A small contrastive image-text model, trained from scratch.
Model: 11.6M parameters, 48-pixel images, encoder arch efficientnet, encoder norm batchnorm, encoder activation silu, encoder depths [3, 3, 3], encoder widths [40, 80, 160], text encoder width 384, text encoder layers 6, text encoder activation gelu.
Data: trained on photos with spoken descriptions (Open Images, Localized Narratives), 12.6 epochs.
Rows from block 5 of the image encoder of a small contrastive image-text model, named by matrix and row number. Rows with one number belong to one channel. Each number is 128 + 24 x the weight over its row's rms, rounded and kept within 0 to 255. All counts start at 0.
After each channel's rows are labels from the 100 images, of 14976, where the channel reaches its highest value: "patch colour" is the nearest of a few named colours to the mean colour under the peak. Only what is clearly more common there than usual is listed. The data: photos with spoken descriptions (Open Images, Localized Narratives).
# convs0: expand pointwise conv (encoder.blocks.5.convs.0.weight, 240x80x1x1), inputs 0-79
# convs1: depthwise 5x5 conv (encoder.blocks.5.convs.1.weight, 240x1x5x5, trained with AdamW), a 5x5 kernel
# convs2: project pointwise conv (encoder.blocks.5.convs.2.weight, 80x240x1x1, transposed), outputs 0-79

convs0.76 [117 149 151 129 168 106 135  88 199 101 118 136 106 160 116 177 102 177 122 147 109 130 158 114 109 139 123  84 109 139 134 121 154 150 160 145 158 123 168 133 118 106 131 141  86 144 146 154 156 143 132 141 178 100 142 124 135  84 150 105 114 114 140 146  97 144 147 135 149  91 129 114 110 125 157 104 110 135 131 127]
convs1.76 [151 125 138 111 110 152 157 109 100 117 152 164 100  70  95 145 161 128 101 100 114 135 121 113 128]
convs2.76 [162 126 118 122 129  98 128 168 130 129 127 104 112 105 103 127 150 120 153 152 173 147 145 109 173 108 129 120 111 126 124 125 147 103 107  95 137 141 142 134 128 115 132 150 105 116 115 121 171 133 142 107  89 119 116 154 173 152 120 123 165 169 149 124 149 149 121 198 124 139 134  71 105  96 102  86 101 176 145 111]
patch colour: black

convs0.181 [109 159 125  79  90 102 131 149 157 120 115 118 165 119  90 177 161 167 128 122 136 103  83 142 111 136 134  97 122 183 166 147 158 113 156 133 104 133 102 131 135 112 141 114 133 116 132  98 144 160 124 123 143  89  98 177 120 108 168  95 130 109 137  97 106 105 111 171 121 124 139 136  99 155 122 117 124 129 108 136]
convs1.181 [125 145 151 155 122 114 143 166 137 107 104 139 181 152 119 122 137 178 145 108 133 151 172 148 132]
convs2.181 [112 119 147 124 122  98 154 140 132 116 163 120 128 147 115  77 141 124 167 102 122 135 106 123 152 127  86 142 171 163 121 163 129 133 130 139  94 142 154 135 143 115 181 120  93 100 109 171 142 124 161 119 103 137 170 136 138 126 129 134 134 159 165 102 115 160 130  97 120 137 136 136 120 194 127 165 118 137 161 182]
patch colour: pink

convs0.38 [117 105 136 117 139 123 158 166 114 145 107 171 129 124 113 150 153 105  85 110 101 166 127 159 162 117 115 121 115 164 160 134 153  88 113 112 106 135 137 149  95 101  96 176 148 123 141 162 135 153 111 121 161 151 103  97 134 194 136 133 150 167 139 151 142 141  95 153 105 129 149 125 118  95 120 150 118 125 170 114]
convs1.38 [124 120  91 115 122 128 104  96  99 114  98  96  90  92 102 109 107  93 102 114 116 106  96 112 125]
convs2.38 [119 124 107 131 155 140 125 154 169 162 129 142 137 136 151 138  81  79 129 105  93 132 114 141 107 122  69 145 169 127 177 135 148 101 157 130 108 103  92 121 114 143 128 122 107 149 147  86 149 144 125 106 118 109 117 131 117 126  85 149 112 104 126 126  88  73 111 114 154  92 122 143 162 152 142 163 137 113 160 151]
patch colour: white; pink

convs0.57 [101 146 122 100 103  95 164 140  96 136  88 177 136 151  89 159 125  89 131 121 112  87 109 118 107 154 131  77 161 133 134 119 160  58 148 129 128 133 100 136 127 157  85 170 130 119 121 115 113 134 171  98 137 108 130 114 112 128 176 109 118 126 143 158 119 150 137 126 109 112 102 133 123 124 109 134 117 161 126 100]
convs1.57 [130 134 108 127 128  96 114 107 131 154  91  97 125 151 151  84 122 154 158 154  91 117 164 160 134]
convs2.57 [153 107 113  99 146 145 112 134 134 135 144 155 162  96 141 112 119  80 174 121 136 160  89 144 115  99 140  71 106 133 120 119 103 110 143 137 144 124 108 103  99 111 138 150 136 132  87 119 167 126 106  79 146 155 131 113 122 157 128  81 150 147 117 127  91 151  93 177 140 135 137 150 134 104 141 119  81 131  88 115]
patch colour: white

convs0.28 [123  80 115 130 142 119 146 114 141 112  99 109 111 120 114 104 112 117 129 128 156 156 178 107 160 132 155 131 121 131 111 107 135 161 138  78 136 107 134 128 125  72 146 152 144 121 106 153 135 147  91 124 118  74  87 153 163 173 114 146  98 147 136  92 139 123 153 132 166 144 154 121 162 138 168 117 171 157 118 112]
convs1.28 [102 120 117 128 128 102 134 109 119 108 114 129 126 104  94  95  93  86  78 108 144 123  80 104 120]
convs2.28 [162 139 116 141 139 118 112  87 115 156 150 147  83 158 116 130 146 135 162  94 163  87 106  92 112 178 108 114 126 132 121 135  86 127 155 118 126 168 126 123 135 145 111 154 123 157 145 141 154 112 109 108 152 175  93 122 164 125 115 148 153 149 131 128  77 172 133 106  96 119 104 145  85  99 114 118  95 128 120 131]
patch colour: white

convs0.144 [163 134 101  98 120 131 143 120 148 106 154  94 128  92 109 150 137 100  83 130 144 109 146 127 137 119 153 162 127 120 138 154 106  78  97 122 114 165 113 145 151 171 154 152 139 110  96 180 111 109 136 101 147 141 131  96 154 124 104 115 113 114 173 114 139 150 139 134 165 142 143 132 132  71  94  98 153 166 113 108]
convs1.144 [116 127 141 132 116 127 141 160 133 129 142 171 210 163 144 123 134 166 135 128 127 121 145 131 106]
convs2.144 [161 128  93 151 163  77 110 114 109 148  98 121  87 112 157 142 143 109 137 182 101 136 114 132  97  98 172 136 155  97 128 119 122 117  92 134 123 111 125 106 122 149 112 117  96 172 145 130 135 181 109 161  78 118 155 109 146 145 152 122 122 120 175 138 157 138 121 138 123 135 152 145 144 147 145 142 109 126 175 146]
patch colour: pink

convs0.127 [143 104 114  98 112 159 119 141  91 118 159  91 109  93 121 143 111 121 146 157 120 135 128 150  99 121 138 105 105 114 107 147 130 116 138 161 126 153  95 136 111 120 146 134 122 135 157 117  96 122 153 119 145  89  94 222 136 113 148 151 127 101  85 119  86 142 191 121 128 124 112 136  96 119 157 134 145 130 103 111]
convs1.127 [100 110 103 116 106  96 120  98 109  96  83 137  94 114  86  89 117 132 114 135  95 146 138 121 122]
convs2.127 [146 136 107 138 130 148 124 137 118 144 139 114 111 123 110 171 117 142 122 125 136 108 127 158 122 144 129 127 142 163 106 141 123 141 167 145 127 111 102 132 118  92 145  63  81  72  95 162  96 154 159 129 117 167 113  87 114 107 141  74  83 108 163 137 119 124 181 120 142 117 139 150 118  91 128 130  91 124 110 113]
patch colour: black

convs0.160 [100  75 113 126 155 149 137 100  82 112 119 111 113 169 124 121 150 118 134 121 150 124 151  88 143 108  90 146 131 114 152 127 115 172 157 142 150 109 132 143 124 129 101 113 154 120  89 132 137  63  97 115 145 174 122 135 104 133 137 148 145 144 121 173 140 143 123  90 117 167 148  97 166 133  97 122 156 120 150  90]
convs1.160 [124 120  89 119 120 128 106  94  85 124 106 111 114 116 103 118  95 115 102 124 105  98  72 102 119]
convs2.160 [103  97 153 158 151  98 132 118 130 132  88 118 164 100 166 142 115 138 106 140  98 144 137 130 163 176 172  92  75 106 152 144 159 101 123 126 112 132 140 134 117 119 109 163 125 133 118 102 127 110  64 133 137 130 101 132 158 162 127 135 121  90 141 135 130  87 129 167 157 101 114 147 134 136 113  96 137 115  94 158]
patch colour: white

convs0.119 [132 125 145  80 130 140 158 113  75  93 136 144 161  93 115 121 158 126 108 145  93 143 160 124  98 125  47  98 111 103 132 137 132 127 127 151 132 121 146 117 143 120  92 161  70 124 153 169 153  99 109  91 147 149 133 106 155  93 135 115 144 106 128 143  97 138  99 111 125 119 119 147 136 153 134 110 120 155 121 142]
convs1.119 [139 144 141 134 132 124 146 141 142 142 109 135 125 130 116 122 101  79  93 115 111  89  75  73 119]
convs2.119 [163 149 145 124 113 110 166 138 109 141 167  78 108 145 136 115 135 164  93 145 158 105  91 159 154 123 146 158 143  97 118 152 145 179 153 155 131  99 113 141 118 158 137 144 155 159  80 101 179 140 136 127 113 156 131 141 128 116 110 116 128 135 102 153 120 125  96 107 114 106 147 170  84 116 135 145 140  95 138 148]
patch colour: black

convs0.92 [197 103 141 124 117 112 160 113 110 129  74 103  88 126 127 153 150 167 145 119 192 140  71 117 156 138  94 123 127 164 135 135 136 101 139 134 107 107 127 136 152 144 121 137 142 166 128 148 125 145 170 130 126 109 141 117 109 169 156 116  99 101 120 114  99 176 130 136 130 123 139 148 116 123 169 105 111 119 122 108]
convs1.92 [122 114  99 104 129 123 136 132 119 124 112 153 177 167 118 128 142 202 155 116 143 140 157 122 129]
convs2.92 [152 126 128 156 120 150 167 125 137 114 142 126 125 134 133 128 103 102 112 115 135 106 142 155 131 150 154 106 165 180  87 127  88 189  93 161 121 109 116 154 120 136 125 128 159 141 145 152 111 125 109 131 128 146 116  98 117 151  98  99  86 162 156 138 139 101 149 161 140 117 186 117 124 171 127  96 138 136  71 131]
patch colour: white

convs0.3 [116 122 124 103 102 113 143 144 139 157 125 173 170 114 153 101 123 157 132 115 125 140  81 104 150 106 147 170 146 136 153 150 134 118 122 146 188 122 147 129 138 116 165 125 149 155 119 180 125 124 143 140 121 125 159  78 101 114 106 133 152 125 104 121 146 139 103  82 109 169 104  65 123 127 138 109 129 129  85 138]
convs1.3 [ 91 123 115 108  95 122 103 121 127 102  99 102  87 118  90 120 116  96 132 116 102  93 113 107  92]
convs2.3 [ 99 132 164 164 136 123 131  86 140 123  98 115 144 155 128 139 134 152 150 122 128 132  99 159 108 158 118 171 138 124 163 146 111 128 135 169 171 141 145 142 128 118 144 130 116 119  96 107 166 145 111 114 118 107 120 120 137  90 126 121 119 136 164 180 148  87 104 132 145 170 150 158  86  76 118 111 123  87 133  76]
patch colour: cyan

convs0.105 [141 122 155 136 157 150 143  92 163 126 153 130 134 126 117 118 116 113  87 157 118 105 121 166  77 123 131 135  59 152 103 126 136 151 120 112 103 116 138 125 112 128 104  75 141 130 111 122  95 113 134  95  87 111 158 126 130 115 138  75 148 151 154 168 130 148 116 123 129 149 164 164 101 118 163 126 129 142 116 182]
convs1.105 [142 146 153 140 128 109 140 209 146 128 110 110 179 151 113 141 138 158 121 139 123 122 138 127 116]
convs2.105 [145 101 138 126 139 142 105  91 131 172 116  91 166 147 139  93 179 156 106 103 146 141 147 166 123 141 152 112 151 129 116 158 138 117 124 161 105 125 167 146 128 119 155 146 129  96 115 138 167 132 121 131  83 155 124 115 138 101  86 116 113  90 124 119 122 141 143 142 139 105  97 161  66 106 143 142 111 137 169 167]
patch colour: grey

convs0.16 [133 126 182 123  95  98 137 164 117 174 147 155 131  90  78 114 176 109 107 169 153 101 116 117 129 131 129 142 121 122 133 118 109 124 161  93 133 100 110 100 109 121  71 146 148 122 139 116 127 128 130 120  89 140 146 143 139 116 120 112 100 124 150 155 153 119 128  95 124 147 111 176  88 128 166 105 146  78 116 121]
convs1.16 [125 123 125 118 130 133 139 144 140 131 135 176 195 172 142 125 149 181 158 129 127 137 151 121 127]
convs2.16 [160 130 100 132 180  75 137 131 123 198 108 133 102 145 120  98 134 117 123 153 115 107 114 172 132 110 108 122 148 120  91 109 138 115  98 153 170 149 116 126 176 127 109 126 136 106 163 141 125 102 125 155 127 114 177 139  91 124 132 132 115 169 146 110 159 132 150 118 125 165 156 111 154 121 141 175 110 118 118 110]
patch colour: brown

convs0.33 [130 147 124 144 126 113 145  82 128  90 122 133 127 138 141 125 138  86 131 146 101 141 124 100 109 151 128 171  93 130 150 131 169 148 136  74 144 156 111 113 105 102 115 125 145 115 130 125 158 120 150  92 112 122 122  74  91  96 161 127 105 133 141 128  69 146 127 110 138 143 181 107 120 151  89  92 152 136 144 172]
convs1.33 [127 113 105 126  98 125 126  96 130 103 118 110  79 101 105 118 103  76  99 118 129 116 107 102  92]
convs2.33 [129 172 126 128 142 122 109 115 155 106 122 151  95 145 187  77 120 159 128 152 114 111 141  70 166 119 104  67 129  88  97 112 108 161 127 127 132 120 130 101 106 110 121 160 123 109 134 158 116 118 132 101 140  89 123 147 125 149 175  81 145 169 133 111 132 130 114 127 112 133 117 135 106 177 133 118 110 130 144 134]
patch colour: cyan; white

convs0.50 [111 146 107 114 156 121  81 148  71 144 114 176 163 169 150 123 128 105 119 115 133 134 108 128  68  90 179 119 104 106 127 141 169 130 104 139 159 145 119 154  98 125 104 139 131 105  99 133 107 147 110 119 137 115 113  76 102 135 130 167 167 102 114 149 138 117 105 129 146  90 147 100 117 109 140 113 136 141 110 128]
convs1.50 [153 138 147 143 152 132 115 126 122 100  97 108 125  95  99 132 144 185 148 160 130 138 168 168 124]
convs2.50 [119 132 174 116 118 160 125  75 140 158 113 153 149 155 133 149 136  89  63 118  90 121  79  74 119 141  70 137 118 140 138 134  94 100 127 136 131 135 118 133 108 131 159 105 144 114 117 123 105 121 153 154 155 163 151 110  89 123 188 109 121 107 113 112 122 118 117 121 137 124 150 130 130 131 129 155 119 106 126  90]
patch colour: pink

convs0.24 [134 137 147 118 115 144 159 126  96  76  71 102 129 111 124 171 127 126 159 138 131 148 138 118 135 151 171 138 112 116 121 115 111  98 141 104 138 108 137 109 140 130 111  93 144 151 140 133 119 156 125  88 163 170 148  86 103  96 151 130 123 127 114  76 156  90 118 162 155 110 107  95 109 130 103  93  92 162 149 142]
convs1.24 [116 112 138 100 116 135 164  96 144 124 147 141  90 170 115 121 130 106 162  75 118 136 117 149  92]
convs2.24 [122 142 145 142 119 131  93 128 184 135 118 157 132 118 101 138 139 104  92 137 127  98 115 134 132 122 159 165 124 105  87 172 144  87 136 103 118 120 100 115 155 160 128 123 112 102 190  83 140 133 143 175 141 122  94 121 139 100 146 118 151 160 154 141 137 105  75 138 120 133 109 103 150  81 117 144 167 133 128 121]
patch colour: white

convs0.153 [139 115  72 189 117 107 167 141 152 108 144  99 170 124 109 145 157 171  97 126 120 137 161  96 140 176 145 137 109 165 163 153 127 112 131 142 138  80 151 116 134 153 113 145 139 163 114 142 101 123 134 136 148 125 135 132 116 150 112 108 100 125 154 117 131 141  85 163 154 130 146 137 146 143 167 154 133 166 111 105]
convs1.153 [116 127 126 122 117 105  84  81  76 100 113 109  93 110 148 149 157 139 136 153 150 140 127 116 152]
convs2.153 [ 85 164 173 151 141 110 161 148  92 161 127 122  98 137 156 141 151 122 119 137 113 146 148 144 139 115 136 101 114 163 147 108 130 113 102 146 127 149 155 151 133 132  64 102  97 128  94 170 119 161  87 136 134 112 135 125 100 106 146 110 125 105 147 139 151 182 101 102 158 140 159  98 112 144 123 101 121 155 125 162]
patch colour: white

convs0.120 [134  81 125 112 134  96 100 109 141 135 158 155 150 132 139 115  97 115 107 135 152 125 115 151 122 107 149 161 106 151  88 127 138 109 131 132 145 128 159 135 128  91 169  79 112 129 130 134 129 121 109  93  71 124 150 139  75 150  92 146 135 117 175 122  99  88  88 164 163 131 112 128 122 122 131 143 165 132  84 143]
convs1.120 [149 122 106 124 137 152 138 151 170 139 152 167 186 166 150 138 153 159 131 138 107 140 134 133 147]
convs2.120 [181  88 139 150  90 135 166 107 150 112 139 149 104  95 128 126 138 158 162 108 117 131 113 134 122 106 118 158 159  99 127 169 126  87 129 127 136 135  84 102 135 128 124 105 153 144 124 142 129 141 121 109  83 125 173 126  94 104 135 118 118 138 185 135  97 154 145 124 165 141 120 161  83 154 158 174 124 123 137 142]
patch colour: pink

convs0.98 [143 151 160 102 142 135 139 129 128 148 146 145 119 103 111 126 126 132 102 126 180 139 111  49 147 153 143 101  87 111 139  87 137 121 176 171 137 165 182 115 126 100 101 122 144 158 129  94 155 110 140 133 114 159 154 157 103 135 125 160 138 145 114 146 138 112 121 148 167 127 104 127 108 131 106  97 158 140 146 110]
convs1.98 [114 130 117 122 128 123 109  93 109 107  97  93  66  87  97 123 115  89 102 115 136 130 113 122 125]
convs2.98 [109 110 141 122 110 125 139 107 132 166 131 143 152 152 155 132 133 127 154 113 124 111 113 146 100 152 107 167 164 117 105 133 117  77  97 152 113 143 127 106 109 162 139  88  97 104 113 142 178 144 152 108 109 150 122 104 134 168 141 116 142 128 194 118 146 126  94 176  92 122 149 138 109 128 165 138  98 171 153 151]
patch colour: cyan

convs0.215 [170 156 134 148 121 131  74 133 134  98 164  93 103 147 150 114 152 123 144 119 120 125 138 114 118 138 145 111 118 117 105 118  94 117 115 150  99 140 159 124 150 178 104 131  78 142 114 125  72 146 122 176  98 167 107  96  85 145 125 154 129 120 128 142 130 155 101 166 106 122 134 140 128 126 143  91  70 137 130 116]
convs1.215 [128 117 136 118 111 111 133 162 127 125 117 155 220 166 140 116 133 155 146 135 121 124 121 128 130]
convs2.215 [120 130  85 110 131 133  96 151 143 132 129 177 121 113 114 121 110 154 105 111  91 143 142 133 166 162 131 129 148 109  90 105 109 110 126 106 120 133 114 113 117 137 100 148 127 105 170 131 119 172 134  89 104 157 125 144 124 119 119  84 109 106 137 158 100 180 130  66 177  99 144 135 130 144 152 172 105  97 108 131]
patch colour: cyan; white

convs0.166 [102 104 112 101 109 129  91 146 142 168 131 112 136 112 112 122 118 145 109 144  75 105 152  84 100 155 184 130  62 113 167 112 110 101  81 135  98 122 160 136 115 131 107 137 137 138 166 112 125 147 161 117 107  96 126 146 123 121 124 133  76 162 110 156 117 130 128  85 153 134  96 119 118 120 116 146 131 129 113 142]
convs1.166 [115 144 162 152 134 118 171 160 172 115 132 175 169 161 123 129 161 145 138 130 110 140 130 136 118]
convs2.166 [110 163 158 157 172 120 153 119 201 122 177 134 117 118 118 136 115 130 130 110 159 156 114 144 144 165 104  95 151 143 138 163 112 154 162  88  86 139 144 105 124 124 133 156 132 115 142 121 139 159 132 113 100 145 112 148  96 123 120  99 134 147 146  94 120 105 171 113 130 116 147  79 147 107 113 108 136  97 161 108]
patch colour: pink

convs0.25 [130 132 175 124 119 161 144 143 148 114 111 122 101  92 115 149  97 152 103 145 155 154 123 125 141  97  87 131 114 136 155 148 123 179  91 144 134 170 169 135 122 107 157 150  87 131 142  84 102  94 102 115 143 100 138  82 132 155 106 125 106 146  87 138 117 115 131 103 139 157 164  99 147 153 106 108 104 111 104 121]
convs1.25 [117 137 146 141 130 132 141 162 147 143 142 151 198 175 160 134 144 165 151 129 114 119 148 126 127]
convs2.25 [130  95 115 141 128 109 119  96 122 103 131 168  94  87 141 169 149 123 131 152 100  98 159 116 120 125 182 147 156  97 106 115 118 139 131 148 119  74 103 112 101 127 112 142 133  93 148 102 129 125 158 100 135 110 139  76 124 104 110 110 109 147 148  85 115  99 111 110 107 115 146  74  98 156 118 157 127 129 163 137]
patch colour: pink

convs0.104 [142 111 152 127 132 128 140 125 139 119 161 132  84 175 122 127 119 137 126 142 150 134 146 131 121 154 100 135 117 116 176 161 109 128 144 155 135 100 176 142 175 140 100 138 147 163 180 135 144 123 126 150 104 115 125 129 130 165  69 179 103  99 103 110 150 125 152 114  75 170 125 132 141 140 137 131  87 124  95 115]
convs1.104 [131 154 167 139 125 119 147 172 164 131 117 129 191 152 120 143 146 153 147 145 132 140 160 155 135]
convs2.104 [100  81 104  97 144 157 104 137 131 145 132 139 102 114 104  99 119 125 151  95 140 109 143 107 125 118 133 150 114 135 156 143 147 133 181 153 141 142  97 163 148  74 146 147 135 121 113 111 104 112 122 134 138 117 160 155  91 151 125 141 109  56 117 134 124 182 114 147 164 130 115 115 134 127 139 169 148 119  76 115]
patch colour: grey

convs0.117 [113  90  99 116 120 132 140  91  68 152 124 135 123 128 103 160 129 185 121 155 104 153 132  99 114 146  85  87 124 136 131  96 113 120 122 166 129 124 109 169 125 153 127 135 149 140  84 104 123 167 120  98 114 119  76 146 129 104 114 108 120 139 144 130 164 160 124 169 127 149 134 122 151 146 134 108 144  79 104 145]
convs1.117 [131 100  90 118 130 111 105 118 103 115 134 137 156 159 148 143 144 182 138 144  95 107  93  90 116]
convs2.117 [103 157 134 158 140 131 153 149 109 128 169 131 136  77 133 145  81 144 124 113 116  79 112 116 138 114 157 108 147 165  88 119  88 151 158 132 145 151 120 113 112 122  87 116 115  92  94 187 144  95 134 139  76 137 106 156 123 163 107 123 113 165 115 137 139 106 113 127 136 142 136 128 133 112 138 150 121 139  77 152]
patch colour: white

convs0.89 [125 124  87 140 108 139  81 119 131 117 123  79 153 112 115 130 168 140 157 104 149 181 149 143 111 113 124  90 110 109 110 142 121 121 155  87  90 143  91 137 110 110 156 140 126 127 138 142 107 166  76 144  72 137 143  97 131 116 134 105  89 111 160 125 101 141 139 149 136 110 176 111 154 116 138 135 107 135 165 139]
convs1.89 [127  98  74 101 123 148 118 154 134 145 131 139 181 163 131 103 104 133 100  93 148 127 108 124 136]
convs2.89 [112 130 165 124 136 141 103 132 122  98  94 158  76 163 140 114 106 116 144  76 142 116 132 139 145  81 137  90 124 135 141 140 115 101 165 126 114  96 127 147 129 126 120  86 118  78 158  81 127 110 122 132 143 136  81  95 122 110 162  80 102 111 133 111 100 159 161 152 130 148 119 115 106 146 129 117 154 131 164 148]
patch colour: grey

convs0.172 [132 161 182 133 111 114 132 155  78 147 137 169 127 116 100 127 115 105 153 131 129 149 140 101 145 111 148 116 132  75 152 106 132 144 149 121 121 105 109 152 134 105 153 129 156 121  98 153 143 145 128 150 104 137 123 149 170 138 157 107 190 177 141 179  90 132  83 132 137 164 130 159 117 120 116 131 109  95 128 134]
convs1.172 [108 141 116 127 109 148 146 186 160 153 150 163 182 164 143 127 142 139 139 118 107 135 139 120 112]
convs2.172 [ 98 134 141 161 136 134 118 135 136 149 145 128 128 134 112  89 130 168 145 115 111 149 144 129 115 127 111 148 123 108 104 183 128 121 143 117 101 140 105  82 113 135  94 150 105 152  96 124  99  98 166 104 129 145 133  97 101 157  69  94 118 123 176 102 126 103 135 156 163 115 133  99  82 126 164 133 177 121 110 159]
patch colour: brown

convs0.114 [125 127  84 145  81 116  73 136 127 143 136 132 101  92 126 150 115 110 102 166 114 145  75 139  99 160 135 126 134 107 140 142 133 140 141  95 130 106 146 134 137 114 107 109 116 114 158 132 145 102 126 105 131 182 159 111 169 169 125 123 131 171 117 117 145 148 104 118 115 139 137 117 169  93 125 115 104 156  63 102]
convs1.114 [136 103 110 116 124  96  96 127 113 109 103 142 178 141 107 115 136 174 148 107  94 144 164 140 101]
convs2.114 [123 114 117 128 113 145 147 133 101 118 120 190 149 163 124 113 118  92 122  81 176 113  82 167 125 119 125 155 126 130 157 131 120  99 134 122 116 151 103 146 164 135 133 134 128 145 129 161 140 128 141 114 123 136  93 127 154 148  95 206 123 168 131 201 104 143 119 152  98 116  93 119 132 132 124 118 140 127 141 136]
patch colour: grey

convs0.11 [ 73 103 151 136 108 132 124 156 125 138 120 161 154 107 123 114 126 123 125 143 150  79 136 129 134 103 146 153 117  99 119 161 118 101 113 100 127 115 126 131 130 133 122 127 120 151 126 119 128 157 146  92 160 150 145 168  80 124 155 169 141 156 130 111  85  95 147 169  68 136 155 132  74 102 151 101  98 119 138  94]
convs1.11 [139 141 125 121 125 153 157 156 137 128 153 178 184 163 153 113 150 153 162 155 127 140 123 141 133]
convs2.11 [124 133 169 117 149  93 115 126 141 139 134  92 112 114 129  86 122 129 143 116 120  60 178 143  86 150 159 123 133 140 130 125 117 125 179 131 112  80 137 149 139 140 154 124 130 191 100 151 145 130 107 167 132 165 176 111 112 137 155  95 148  99 130 141  95 142 128 120 157 129 139 130 147  94 105 103 116 136 132 143]
patch colour: black