Rows from block 5 of the image encoder of a small contrastive image-text model, named by matrix and row number. Rows with one number belong to one channel. Each number is 128 + 32 x the weight over its row's rms, rounded and kept within 0 to 255. All counts start at 0. Numbers have three digits each. After the name is the row's rms in percent of the matrix's.
Before each channel's rows are labels from the 100 images, of 14976, where the channel reaches its highest value: "strongest on" is what is common among them. Only what is clearly more common there than usual is listed. The data: photos with spoken descriptions (Open Images, Localized Narratives). In brackets: how many of the 100, against the usual share in percent.
# convs0: expand pointwise conv (encoder.blocks.5.convs.0.weight, 240x80x1x1), inputs 0-79
# convs1: depthwise 5x5 conv (encoder.blocks.5.convs.1.weight, 240x1x5x5, trained with AdamW), a 5x5 kernel
# convs2: project pointwise conv (encoder.blocks.5.convs.2.weight, 80x240x1x1, transposed), outputs 0-79

strongest on: text has "grass" (30 vs 9.9)
convs0.203 091:132105176171085165099103121151157086141107178122124092088130090122146091125136150066167075123136118072163170046147129138111092095100084110135136157114152103132159115108165047136116123110099130093138137168073111173072165173136105124113081160
convs1.203 096:170170145172147150090103136103134090088110126140085087097161181146164156171
convs2.203 094:121101087138097132111175144127170116119112130163135213132082127146094106165151112140107148198122127082166123133119120111096072095123113152090183062116184166147095093133179116116087077169088144139146181070150076123120064132104123130124121101

strongest on: text has "sky" (77 vs 24.3); text has "trees" (70 vs 26.9)
convs0.83 102:150150172110182133125119064129094160111140037129155090107103179165124163124112083145092167147068137116119108121102146147079111141120108120099088224145105102155116102141133122147105070132104133157102138108084152145133121151144115175035095127
convs1.83 106:116120125136110094138160150111125180226192132133148184147127138139165131123
convs2.83 100:060127155135178118144135137149116162149128134174146108098137103113199139091131152122158079120104161096081070123105121108119098082117132104127127140141122131114076157146189145091084114112169116076042139109142180135098117069128134067179147192

strongest on: text has "sky" (55 vs 24.3)
convs0.190 090:127182167175153140144165150099173151187148118065161120102197080098128123106088108129120084129093112117124108123109092092143104123160113102146123082100152126087077101158183076086104111098172142137088089064133163165121092135122174148151164177
convs1.190 107:107085110100109064070108087056136158150128160139144166149136101100147134107
convs2.190 103:161117110123079143083173127180089081158125130080140089137110122114121174139124154153134122150130151108168122112153131117140136067156107123158139071176102144167144093161167144086111090067110135061161135121107151043056076100146109152126189118

strongest on: text has "man" (29 vs 12.3)
convs0.77 093:127133076112124093167116095200171129129152096151097105089138096122032078085146188163127099183111182114143167108104099145163123151110086153152070134162119068141150063090178175096117130117130144125115139106113138147160123146105136132135079135
convs1.77 098:153117084116166136148073118132099142159129101070120201147078129133167146090
convs2.77 107:080132147114141090121167131054135075091153134130101078106155119103150126100103143155116099133156118168146137124154143081179148079113184062144115147162161155055086084087182091140127119214127143116115144132139094156148166162149105142133066148

strongest on: text has "buildings" (27 vs 10.7)
convs0.78 104:134138130138125101129138075152180086134147099158110070087143103121131095064128121164119041145078144167157149147141173127147131133151161083148098099075126152156085164139132068139097120140138139087099166162162058164084145118131082119086184094
convs1.78 090:115115148123095090081103085096156164174168178143146133133131088105080089086
convs2.78 104:128124137103102141118068131121043085129190055125052127150118134110117116128127135163111079112101130101109157133160134088084104190145092124099106130140137155108148147166184165109089108149125187129101097094146142076139098076169159127074074138

strongest on: text has "text" (27 vs 6.5)
convs0.130 123:111078200123096095095125131104156140118183080136167090123162113128107086104144106189103166175095151125130180120167135151201090118156175143171100089111143110097134143124117103105123128117114129165179113098098145039104133098143133162206138115
convs1.130 107:125138164129149137142176125121160180210199142109140164160122107127171127108
convs2.130 107:081106162095157118139094174133083132146135173098101166086135129136101087108089114136164171131178154072130145097109099163130163124133095201161106191111101104073123138163111104074120159131196170080132095141174140115107100180066118117149115150

strongest on: text has "sky" (49 vs 24.3)
convs0.182 105:162142101180113151080153141177159159133103171095167125183192116129152178135091104129119116137106152172147143110129140088101137174134186143147043106081166078137114116149108128095104171120152120110096082078101113102107085172136198093091138119
convs1.182 114:118108091115111116110069123120080075049083091120103080102114152136131128131
convs2.182 093:138172154137101127087147088097114113109117088107175080099155156041162139156176119141165175149111108183124118072127076111108151108084104155191079145109186114164094132163094094181159119160122071102126126123112147157104178151150140116130153090

strongest on: text has "sky" (64 vs 24.3); text has "trees" (61 vs 26.9); text has "road" (38 vs 7.9)
convs0.152 107:080128102131130109145099154148148096156063150156137171098133089104128142181094172104112133171102121144107136148159163129138101168165121157168202141158136166078190146088135082150062058137104165126125135068088129177128106117190114122165139105
convs1.152 099:077082131090081100115122118085116135145103122139159160150118161168198166166
convs2.152 100:114130153095137150121140150157115158187122115118100176144126158124043149135080140130109153059162094042138110121105146144127142106147144071129163128176133141113152153113084175130171042139105119098143126155106184061098107110180160144151130090

strongest on: text has "grass" (28 vs 9.9); text has "plants" (28 vs 9.9)
convs0.212 097:078095104140065145149165168144122164100109132125071111140083142144156085083139120136119092199119060145086083147116097125181124132092132060125161181123122115129095131078126081101093139162091134117107118095115111182184136207131151116151117123
convs1.212 113:131120144123113114154182150125147169218177144119151194147130101151162133119
convs2.212 095:180113123096113132130097088081128139179104136108087062107114083074140133081107117146181145078103141152100128137113092103128134158165143153203129191153138079084091112153146093154104100122180133123144124151160112095057071131084089081106124112